Rows from block 6 of a small image inpainting model, named by matrix and row number. Rows with one number belong to one channel. Each number is 500 + 25 x the weight over its row's rms, rounded and kept within 0 to 999. All counts start at 0. Numbers have three digits each.
After each channel's rows are labels from the 100 images, of 14848, where the channel reaches its highest value: "top examples" is what is common among them; "peak on" is the class under the peak. Only what is clearly more common there than usual is listed. The data: aerial photos of the United States (SatlasPretrain).
# convs0: first 3x3 conv (model.mid.0.convs.0.weight, 256x256x3x3, each kernel summed), inputs 0-127
# convs1: second 3x3 conv (model.mid.0.convs.1.weight, 256x256x3x3, transposed, each kernel summed), outputs 0-127

convs0.63:485505487461465506532526486479465537505445506524470508486531500488483520481496510516500544495493509506514491509517481517480508519517519524498489504507522475515495520529534542508499484495555490443509518520472498555459504496537526556532516495490481528492481539524467511507527484454496474539461564508513491492493473490513465494479519520550497498493506524498497499492493504505519494510482
convs1.63:512501480528481465518482498491512501513466503513495506533469521515512495510525485448495547456515499475526526494456535522501502442478445503495500492523496504485507469537525459491506514449516506496470505476475521495508484478580506498527466475477541498518466506490519524485475451509489521473512530479470516505538507463524505485492537515516527514514507470509465503492547518492484522494487
top examples: building
peak on: building

convs0.33:477527465478500481511509507477491520519469509528490475490529493453506506502526505494502556498512516512479520495520470518499498515467494508480503479510521486494498505567594547509502494506593508436487522495501487565481519486522472517564520482497511512442460554534479500469510506508515501513484539485530500513493473521510488491480496519528491516519504492488490502437520440491515478511481
convs1.33:510486495497499475526495503497517491511464497529494518538461474482500499488508500468492546470507487486521528511445494524535495450508479492498472502484487520523484486565509439494501494493534504484471446489504478561501466510507506532560488495473511496522480530464475484499471504507497499479472529456459510517528476502540535521492464501525472495499523484510480497489533479488491515508509
top examples: building
peak on: building

convs0.38:498519474467484473516514504501487543514458494541513493463528527461512493481537512511535570476521507496511497538551501513495505513481536500510512497541508498515512500530559507543487498490553484475503524522499479518467497507527490533545494477518476515474443534513473500519509492504509479524493548500531492527489485512491499475509500478515486487495487485488494489458543469489523495514489
convs1.38:508456513479469484534456485516524494514491517529507502507482478528511503505530514482495550459490482472514528472444494553535492459498443500509475511481470509492457494517509472478491525470548491501472439483485491537478469513525495518531510487477512497531439534458495520509466477518496494458522532459436492497535511485515505516482520532523487495527509470513481467471528521483492504497489
top examples: building
peak on: building

convs0.241:492547476506502527520481490521467503501487509533533505470523496457494509509541504517517530502514508513486497490544481514492487549493519506509485490498505529515529516542554522504484500536573511452453538510474485553505486509537507503505482498494490508429485536511470524528529513494513485494476538491539467494457476505488487492502519485516455470510496491482494497460511437487523465490536
convs1.241:521475512491468489493485479492497494500479500503494490539460480490502498501521507482496528441486488455553516480434503534516529457490449499523459481486501504513455498535500456453513489476552490498465444514471500540507492540516504530563512502490510501520446534458497479537456503501517493455475522462459486509511499453491539505492514503507490503478514506500481458456538511503482560497498
top examples: building
peak on: building

convs0.104:480496486487499527515511526498512530480506502474450548496503506552506507536496534524479448508536496504460522481486500480529509509551525456510524522523488492545476523509480517486526534495475519531449493524492500512500505508510522501529465509525525521498523500495475546549522534486498496521498479549510516471497529457530527564508508447558532504525527504484478492467518505499510457468500
convs1.104:544473478549475513543533551508483470500500510503513496528471481529518482526491515490510471482507456502479527508472514534491547507480454491500539451483468495470518484523486496490527535513492497490537500538522497526579539447544494495501470510493506477502527493500528443467504462558529535490517490525477500507513509505488483500508505507534550497462517502487554525506453473455492501538488
top examples: crop field
peak on: crop field

convs0.219:536494520455483500535527508471469533463441482521521513510504492497495512469498461515503575504501543508524477503532463524502495533462528492461520509510523443493523517504554498524499461522561497455510535501462478539485531505524491513531472511515468544501470505528496461493531496475482484501474506516527493524499483505478483511520535471514499474472499506504504510461566490497532485478492
convs1.219:505469508504502473531480466480496502494462547501481503512439484489482509519532512496490529486471466474531556495496519515458517460487464503493476488467474501515484467521523477495494506480509493475519463475539489559480505503524482527536481534468497526533433502464481510513473482497513499462477534460471544508543499486533532524458508503526472497516496486503488485483495480493491506477471
top examples: building
peak on: building