{"dataset": "aerial photos of the United States (SatlasPretrain)", "horizontal_flip": true, "task": "inpainting", "norm": "batchnorm", "hidden_act": "gelu", "block": "basic", "orthogonalizer": "newton_schulz_5", "lr_schedule": "step", "weight_decay": 0.005}
Rows from block 7 of a small image inpainting model, named by matrix and row number. Rows with one number belong to one channel. Each number is 500 + 40 x the weight over its row's rms, rounded and kept within 0 to 999. All counts start at 0. Numbers have three digits each.
After each channel's rows are labels from the 100 images, of 14848, where the channel reaches its highest value: "peak on" is the class under the peak. Only what is clearly more common there than usual is listed. The data: aerial photos of the United States (SatlasPretrain). In brackets: how many of the 100.
# convs0: first 3x3 conv (model.mid.1.convs.0.weight, 256x256x3x3, each kernel summed), inputs 128-255
# convs1: second 3x3 conv (model.mid.1.convs.1.weight, 256x256x3x3, transposed, each kernel summed), outputs 128-255

convs0.68:463551526488575523553489479478542450497602532535441495521532554499527475556517449470492420496546580536466521494452641525545539486562479501543488544531535530548506497434578536486616526505493524571480554501542528506475552561541482483454523513538525502503507540551523537540532467521551494482551507512468531579432474574473530519510557444534550465548463482479527506415580477513464595428550
convs1.68:514436518488567474446488495453477507410519472553521471438381464505449497544500475496521438437396534512514536443483541486466546456547469444484558520429525468511469509453545515496554525492492478565519528542492507472461481458456480509472470520501506499490471423505515525488420461492499524496464473457525466545482500494487454458500552484514451471442525434523511441461536500534419403467431
peak on: building (35)

convs0.53:467479429478491541439535449522526400446558537563447525512477509498519480535529459506476443509476547585528508469515568552472478485490510505553466531511608515552472411424511462546494505556483473533457506566515525461565469492519484447463520472550451497428481469515495508510509425538509525484509519438577477584546534527502507481515547511519497464487491493440495454520513502587519496557463
convs1.53:561425519511520450530507609511484571532559485449513512486455416427495474516539564458498474521437488555469488485495507528517575475484526509539499486437491547492483518449545449514593500430469432473548533501493539463526565500474436595442494439499509538515579485479516512433418553509505502504469468487561502528493529509493490476477528568542440528535504542494499505490585477459482512433464
peak on: building (32)

convs0.191:527559553538566531550516500491519448527546464596470540529495533422569499571527491506499485471556552474528475502480565479539492513565514502508464534546553501594477499445579493460623514499465502568494606533533530498460500526540552509467473471505493511522492549480487577528542463450522493497527514495482504546489511578502521545543556547508530427559450520496540570433585507566481573489509
convs1.191:499449530481579476439494501460449579437520487516488504445350446524401521549534489504499497460453527533508567498511538452463485475480479424514544516447551462590468502519548518448537479486495482562544526512477490492488411503447469476477503511483506477487442454532518525475434481492466527513471455456495420559499487544468454482473533482509460473436528418534515484461502544557455390442452
peak on: building (31)

convs0.34:554570546463513477574508468502495467532554433516422531568579527489510489524513443494524477491543586479511509496466606513555497498466504493519539537554620542491483495425563477498585508522472538583519555547500487514488525535532502473479518516526469447460486531507462510514603485504483487457480495487445512560499485537482562576520527465513549431512484474501544506476539488512481579507560
convs1.34:535430546496577470429476472485491555445508464529467537433363479530439532566551535508525477480457535525517544456524564478464501479533473487518556527425539492538481529479546516516512500453508474558492526505432463524506516478372430482462476501532530499527493433491518494502466488452518525496478474449506444531493501538526451481516531501475480505430530454498481431488527493557404432473429
peak on: building (33)

convs0.114:510515520588559524441511580487587541494497532414480460523502487505544513448503508543506554481474468499522525535461519541452561547502510504531540479404538578460511491488430520463444480471553521412501513500424402549535515505496472444503531516472479447547527490502502536509480529522469498519490610456519476492463480478502472538485493498501472577506483507480501516492432485537478458566457
convs1.114:540486481412478506528425508519496526496448507511571487488471465489532626489542493517546474468545488445606489547479484523518433462502465455465572501521462452526542488569471460575507509579481514512501525539544472516496485523522528490514496486506520487515463499540532517430530463501544457469446475503485518526457455522546462479387498448535478478525542502501526495376487550493522482497558
peak on: crop field (26)

convs0.12:493544448537540504568531497534518504531475510506495460516551531508551430578474493512509494513512491491495575497447503508455509493522503525492549551527512511517517511477524507534523491514524480434549612452504514513557499492544550468509517503495538542449518519469522501520532463512534458477524541527533562547552534495451513563576467465479513509557478594512547511528566538531547549534483
convs1.12:565439561467431480460455493457459491424504486524541489409446492468509541518466460515474548506575448523527487540540492507491440475520474467460478435494463518561445478595504438464536418529475549491483455581509507462502504541490509505450546509479479487570486507506479527501439525560525540512510481508462502545470478556523515550460535477450427526446496478492468525388537568431472485518530
peak on: crop field (28)

convs0.214:473575500482568521587473469521504478523562511512451511531507476520507479558474510470470511469547520463531473526421631475494500551554521494519500454558567530536505478483610517465606474501529480551540509540466505506518517522496554491515478495556483501510477499433541477497499499487546506504577453487480501596495516573463552486526539513501491492551544517530557517400585463515502525439496
convs1.214:505450487539568459461472486488442517468520471521525499462384479511471558555519534489471449463439533516515527434507588455494508430513473497538555539429529472561463498486562513445545485501538507555556527523481484525509463491438429456429493522516469485471497443495505516462452474463490507536477470432464468530500514520511423498477515492481475508436491410480458481455538533543441414505455
peak on: building (40)

convs0.166:483554521475548501474544482501514461537463511488568468531474516500515497433475489508484506559489472485521495536488577512491525477511496465542599434473535480414488531467491542476492502517563496491523549549470525570503447469464548578524433487469478429487460492465469566517522504491539540469453506439389466460398567561505578539527478440529583474512519508449504483516488527559466523554476
convs1.166:563490495441384538532406498516471500477451478501578467501554498501543606512525460478566464469496515384577482532549483637507439472498496495488518484507527469475544513549455420530522468557501475496490436578528549507446530532540504406493479527521483518544411507553517515496527519485471456515446483474573495493478493508541497446454502459517450442487520519482521455465494541440544471449489
peak on: crop field (25)

convs0.127:493554514523559554549473482548493421528585463589431499527476532492527455613521491483484454513545582501499552503497568459508484478528522510549485525521541521541469484517577478499538492511522522529539540454477449511516558540525537490524420502472474506522443499523515530533567461457506500488526456497506502548507476591478550449533559524515543445491527480535530540433585494537485522487503
convs1.127:492439541536533503421498529498488508480496482528509469444440447510448520585549522498517488489437515526466569446513613471472524478475447510537552548447546465492496550457593531508524509450479510600510510473428477522458480435480475457440479516545540510474472469469507511504433490447521478490452516469463478562452566538523422489477527521537480537427501465462500451521573495515444442492454
peak on: building (35)

convs0.189:539514539477537502612485421503546477545552437476505539518548553490541435482526474515519462581564510499478553476576581528532497496574457554503512454544495461555463487460557531473554512515489502503457505556519543495472461528539574556489401480478496486533492540449537542510497430513480491427536441582534532612525484547512585492502526504510512424575499503453486487473466462498486562450496
convs1.189:494408557496524462435466468479461518423519448536456503443388463505457562534512539466515469447446529506517524495525545494466527431492466470522522516467531489553508517481541508491522483521485505583536507508453521517480481478412433478514532510483467483527468464533471537485440486456531548458477516461474434539498464552507458466461536507465479473419516426508501454468584532538425415455433
peak on: crop field (28)

convs0.69:514545502480575562536495493524527447493535485559431463480485470480592489581557442501495483458570574423496514469497546467533566512554505497544425491491536531567524520499598523450559498522462530540499507576477558504546597559521554483511487440544454483452500521513498570498504452424533524509519485485480511604432546586506546474518528430515517475554466523484493518421542512549483519482549
convs1.69:501416541523564473414476510480445534405531497524491482442373466519445531516478504482486479461445534489518517465517547473455486460480471462504559537449513480523489493481574524447495498438473476575528503479489478525480428499446449470480461513520504486514467476529482489462460482438490538485494479471488470516520509554508448480484474483509464521447537431497459476450507512519404404495450
peak on: building (27)