A small image inpainting model, trained from scratch.
Training: muon at rate 0.038, 8200 steps, batches of 256.
Data: trained on aerial photos of the United States (SatlasPretrain), 203450 training examples, 10.3 epochs.
Rows from block 2 of a small image inpainting model, named by matrix and row number. Rows with one number belong to one channel. Each number is 50 + 12 x the weight over its row's rms, rounded and kept within 0 to 99. All counts start at 0.
Before each channel's rows are labels from the 100 images, of 14848, where the channel reaches its highest value: "peak on" is the class under the peak. Only what is clearly more common there than usual is listed. The data: aerial photos of the United States (SatlasPretrain).
# convs0: first 3x3 conv (model.enc.1.0.convs.0.weight, 64x64x3x3, each kernel summed), inputs 0-63
# convs1: second 3x3 conv (model.enc.1.0.convs.1.weight, 64x64x3x3, transposed, each kernel summed), outputs 0-63

peak on: building
convs0.47:45 21 51 55 25 49 37 58 44 41 52 47 44 55 47 60 43 49 44 54 53 66 46 54 38 41 52 46 50 36 61 61 55 49 51 46 54 65 55 75 69 54 33 60 67 61 29 41 58 44 56 47 24 46 59 62 44 83 44 35 37 73 62 59
convs1.47:58 41 42 46 51 45 46 38 73 44 65 43 60 91 62 51 53 45 49 38 44 37 48 36 57 58 41 71 47 47 60 35 50 47 62 57 51 34 37 47 42 72 60 57 42 72 63 66 52 65 51 52 45 53 33 56 68 27 49 70 63 57 55 45

peak on: road
convs0.29:27 55 69 48 45 51 63 56 52 65 60 39 61 76 67 47 53 38 59 32 49 44 33 41 50 52 48 42 49 30 65 62 66 47 49 50 76 42 63 72 56 53 49 39 49 37 60 36 56 63 36 32 54 67 69 47 52 36 62 68 48 35 41 41
convs1.29:64 19 65 24 60 33 57 45 47 54 39 49 44 27 62 32 45 30 41 53 29 45 47 46 33 48 66 42 34 44 41 40 48 52 48 33 38 52 62 48 32 36 43 50 43 44 42 29 41 60 67 48 59 62 48 29 46 49 50 36 52 57 31 44

peak on: building
convs0.5:55 53 53 60 53 40 35 46 57 46 65 60 46 40 32 39 41 45 45 53 41 41 48 64 51 58 61 74 34 48 48 43 35 87 29 54 36 61 53 34 54 59 42 42 64 24 58 48 62 52 52 41 40 28 44 36 55 36 64 34 61 64 45 67
convs1.5:27 60 46 49 40 52 45 33 38 63 55 31 73 47 36 70 49 58 48 54 52 49 73 37 51 64 81 64 46 33 59 32 40 36 63 39 48 49 33 57 56 60 58 62 51 70 58 58 55 69 43 48 48 36 56 45 44 43 46 39 33 38 50 68

peak on: building
convs0.60:54 35 39 50 61 39 45 41 55 43 42 44 38 56 44 57 61 62 45 52 52 36 43 48 61 48 49 61 53 60 55 37 50 64 39 42 62 54 51 70 68 50 47 38 47 72 24 83 42 47 39 44 47 51 71 49 52 70 39 26 62 87 42 42
convs1.60:45 32 53 37 19 52 52 67 51 41 34 49 61 82 53 50 63 35 58 38 30 46 36 44 78 38 63 42 52 50 63 53 39 33 60 37 62 60 53 52 34 62 45 59 55 62 57 41 45 32 34 45 46 56 39 38 50 41 45 45 36 36 59 45

peak on: building
convs0.32:41 59 48 68 69 51 49 57 40 40 55 51 43 60 50 55 30 47 49 60 49 43 79 54 41 05 34 47 50 38 53 47 59 43 41 53 47 41 58 41 45 30 46 55 48 67 49 53 42 63 41 56 47 48 42 19 27 58 50 59 28 55 56 38
convs1.32:50 68 36 64 37 40 44 33 48 63 72 53 54 48 74 44 58 32 56 42 78 60 45 52 43 51 47 49 64 53 50 59 46 55 52 50 52 64 36 37 54 32 49 62 34 61 38 52 43 72 61 53 66 47 41 43 60 65 40 79 66 28 43 58

peak on: building
convs0.8:54 71 39 55 27 54 36 40 55 38 51 43 60 52 47 40 38 53 49 39 40 68 57 40 50 31 66 50 57 37 55 58 25 68 32 59 33 64 56 39 39 51 51 31 32 23 65 38 58 33 63 47 38 65 51 44 54 61 71 43 43 52 59 52
convs1.8:56 51 76 66 66 55 59 40 69 56 68 61 41 40 69 62 38 53 39 52 66 36 55 73 40 50 49 74 51 53 59 48 47 62 51 44 66 56 31 45 58 62 59 79 30 64 54 36 43 53 47 57 57 47 42 55 44 33 64 59 57 28 44 55

peak on: building
convs0.50:52 33 52 49 54 52 38 62 68 67 53 86 51 57 63 52 53 32 37 46 50 60 56 70 63 48 71 46 52 63 54 60 26 50 54 49 33 51 44 63 56 38 54 45 43 52 41 44 45 43 73 56 27 36 46 36 36 55 56 58 34 51 54 80
convs1.50:42 46 46 51 26 44 49 38 73 43 55 33 56 67 41 60 70 55 52 46 51 45 45 19 53 69 17 71 56 62 47 62 54 53 39 70 50 41 49 45 44 80 70 62 38 50 48 44 53 47 46 48 55 41 47 52 56 36 39 52 60 60 48 63

peak on: building
convs0.35:45 56 58 36 54 62 61 63 52 47 35 66 63 51 45 55 38 66 54 50 52 38 56 41 57 52 53 48 42 42 26 59 66 48 22 33 54 76 38 59 68 39 53 41 49 43 38 74 51 37 46 60 21 58 77 51 59 61 70 43 48 48 55 45
convs1.35:45 48 60 67 65 42 38 51 65 57 43 48 46 45 51 52 85 41 65 47 68 51 48 50 52 41 49 75 65 42 63 58 22 45 77 46 48 36 43 59 52 74 66 59 62 44 62 40 65 54 49 56 46 65 47 38 62 41 32 68 46 58 57 49