From a checkpoint of a small image inpainting model.
Model: 5.22M parameters, 32-pixel images, arch unet, norm batchnorm, activation gelu, widths [64, 64, 128, 256].
Training: muon at rate 0.038, batches of 256.
Data: 203450 training examples, 10.3 epochs.
Rows from block 7 of a small image inpainting model, named by matrix and row number. Rows with one number belong to one channel. Each number is 50 + 15 x the weight over its row's rms, rounded and kept within 0 to 99. All counts start at 0.
After each channel's rows are labels from the 100 images, of 14848, where the channel reaches its highest value: "strongest on" is what is common among them. Only what is clearly more common there than usual is listed. The data: aerial photos of the United States (SatlasPretrain). In brackets: how many of the 100.
# convs0: first 3x3 conv (model.mid.1.convs.0.weight, 256x256x3x3, each kernel summed), inputs 0-127
# convs1: second 3x3 conv (model.mid.1.convs.1.weight, 256x256x3x3, transposed, each kernel summed), outputs 0-127

convs0.12:54 69 81 40 66 57 36 51 45 54 73 59 49 68 78 62 45 61 58 66 71 46 60 62 52 68 62 84 61 78 51 73 57 59 84 62 63 57 82 71 45 61 79 46 79 79 67 76 27 63 68 90 54 43 63 53 50 46 55 78 41 77 54 73 61 58 54 48 48 51 37 31 72 52 65 71 52 65 40 45 46 54 74 59 50 44 57 45 41 54 61 50 52 34 58 60 72 39 71 83 38 42 27 65 21 38 39 99 36 74 47 39 57 80 63 30 58 81 53 49 63 43 56 67 56 41 37 46
convs1.12:57 43 46 71 30 50 60 63 62 54 48 45 45 58 54 53 38 34 86 37 50 46 44 46 40 20 43 48 54 26 37 78 41 32 39 63 42 30 29 60 12 58 41 75 21 55 59 40 26 48 36 37 82 74 56 44 47 55 42 61 54 42 53 45 50 64 22 61 36 20 78 64 58 30 62 50 58 38 78 76 43 68 39 51 56 72 54 65 16 24 61 67 48 49 63 25 48 54 38 62 16 59 73 43 39 70 56 32 35 51 60 47 53 25 40 61 35 49 57 63 35 57 53 46 59 64 58 61
strongest on: crop field (29)

convs0.114:67 34 83 62 56 63 23 52 41 52 72 68 53 45 36 17 53 78 63 46 69 49 59 59 49 61 71 58 74 48 47 67 60 75 33 52 74 39 43 51 48 78 64 67 63 60 71 73 16 69 52 64 78 49 25 69 35 27 28 51 34 61 43 71 53 34 43 26 66 56 50 56 54 69 52 46 44 51 61 55 35 50 45 71 25 28 51 43 40 38 37 59 71 51 34 44 58 41 51 48 44 22 47 56 46 24 69 59 59 66 35 59 60 72 64 38 53 55 42 34 52 20 64 78 52 46 46 94
convs1.114:50 59 32 60 37 44 59 54 65 36 47 51 32 67 62 59 39 46 49 56 58 46 63 38 52 76 39 56 45 33 41 46 25 44 22 57 55 37 35 92 40 49 45 62 20 50 62 58 54 15 35 50 53 92 68 52 41 49 49 55 40 45 57 46 43 50 48 65 58 24 51 91 58 34 57 77 46 47 62 76 54 65 51 64 54 63 41 43 46 42 56 46 42 37 48 51 42 41 70 63 18 64 57 45 27 65 78 17 11 68 47 41 60 16 55 75 50 36 77 54 39 34 21 60 61 65 28 62
strongest on: crop field (26)

convs0.189:50 71 35 49 70 43 59 59 37 53 55 47 58 22 38 38 42 41 62 55 34 44 42 41 26 48 41 42 58 44 58 52 54 31 45 55 33 61 36 59 50 47 81 33 80 40 60 77 26 31 60 16 68 46 31 67 63 66 46 28 34 67 60 44 38 52 80 63 55 19 71 60 59 49 66 27 49 47 54 61 71 49 42 32 44 49 60 35 36 45 83 68 40 75 56 46 29 67 64 67 62 32 61 41 69 65 43 62 33 45 46 57 44 48 31 46 63 45 57 63 52 36 43 40 43 23 70 37
convs1.189:52 53 71 53 41 38 61 32 38 36 61 24 43 29 44 54 56 44 72 27 48 43 42 54 57 51 58 39 31 71 19 40 39 28 58 78 52 20 41 71 57 42 29 38 19 33 42 27 50 52 49 46 50 33 39 69 61 09 31 46 46 32 67 49 56 19 26 45 44 45 73 51 45 43 54 53 72 66 42 44 38 61 69 50 32 63 32 49 45 49 26 48 48 50 32 33 48 57 27 10 62 63 70 24 37 60 83 50 44 59 65 48 45 46 55 56 37 64 48 39 32 80 54 42 38 75 54 51
strongest on: crop field (28)

convs0.13:66 71 53 54 31 27 68 74 46 52 34 72 48 31 60 51 82 44 48 77 54 43 68 32 57 62 56 54 55 64 41 60 54 59 45 57 59 82 40 50 50 56 83 35 81 56 66 53 68 51 48 17 52 38 57 72 52 64 75 49 51 55 89 46 30 43 67 63 50 43 77 56 42 47 79 48 70 76 48 30 65 41 60 42 29 78 66 41 58 65 68 68 39 44 45 50 36 57 49 63 43 70 21 41 64 78 37 48 55 52 34 76 43 30 65 45 57 50 37 51 37 80 36 42 61 55 47 55
convs1.13:57 43 56 45 33 39 50 38 34 44 63 23 61 18 57 48 56 61 52 24 43 49 48 52 48 66 52 39 43 61 35 44 32 26 58 63 45 21 61 82 58 49 23 41 16 39 49 26 44 41 30 47 65 25 46 62 56 28 32 46 55 33 72 51 45 29 25 53 49 64 93 41 30 52 65 62 58 57 57 44 42 60 67 56 00 57 38 45 68 53 28 35 47 58 42 32 55 51 12 15 62 60 62 30 35 66 72 59 40 57 49 65 39 51 47 43 37 58 41 27 36 67 49 43 29 65 53 50
strongest on: building (82)

convs0.79:69 92 40 37 51 55 53 64 32 35 60 56 48 21 50 68 50 58 51 57 47 33 47 63 53 69 51 62 60 72 63 52 44 69 43 54 43 66 56 67 45 38 68 37 58 59 49 77 38 53 62 37 54 44 47 63 67 64 84 48 35 44 87 52 38 44 71 37 41 46 99 53 42 34 73 47 58 70 42 43 50 36 58 31 39 66 82 48 64 44 64 64 57 38 47 73 42 82 47 62 59 49 57 52 51 31 31 72 38 48 64 52 45 71 53 67 66 47 43 58 45 64 21 24 70 28 60 41
convs1.79:60 43 49 70 46 30 65 50 55 36 66 18 42 31 67 47 63 49 57 30 41 51 50 56 56 69 60 32 46 67 32 26 53 36 63 64 40 09 35 68 56 59 20 42 21 48 57 26 47 58 32 55 55 32 48 66 54 29 42 39 55 24 72 48 41 28 25 61 48 53 73 32 41 47 55 44 64 68 45 53 48 55 54 45 18 73 34 51 52 59 17 53 40 63 48 33 42 48 19 10 38 64 65 39 34 44 44 49 35 74 47 65 43 47 46 51 28 57 45 43 33 80 53 37 26 75 48 45
strongest on: building (82)

convs0.166:65 43 27 35 55 54 55 56 59 34 57 78 23 30 62 67 64 52 73 55 56 61 57 74 34 68 31 50 75 62 54 21 56 59 48 66 38 42 26 45 47 46 50 49 62 36 65 48 35 74 70 34 66 37 56 40 33 64 37 32 61 61 67 54 50 44 64 36 33 43 20 48 23 50 42 50 73 54 49 59 41 29 28 88 35 56 60 39 30 50 41 45 15 65 62 65 23 68 60 57 59 17 20 42 39 24 47 45 68 47 37 61 50 47 46 55 71 46 46 53 27 41 26 64 50 58 37 75
convs1.166:22 62 41 48 47 51 53 48 38 33 26 60 28 46 58 55 61 64 50 54 66 41 38 41 41 49 41 68 53 42 44 58 43 32 22 57 63 54 39 85 46 37 47 54 54 63 46 70 69 22 21 40 32 78 69 63 50 47 78 62 40 19 47 41 27 45 66 45 73 24 32 79 52 49 59 49 38 35 50 43 65 62 51 51 42 30 48 42 28 14 47 55 54 26 49 50 52 28 46 66 48 81 56 41 42 68 47 49 46 50 68 59 63 36 63 59 44 53 69 44 57 38 29 61 50 42 35 58
strongest on: crop field (30)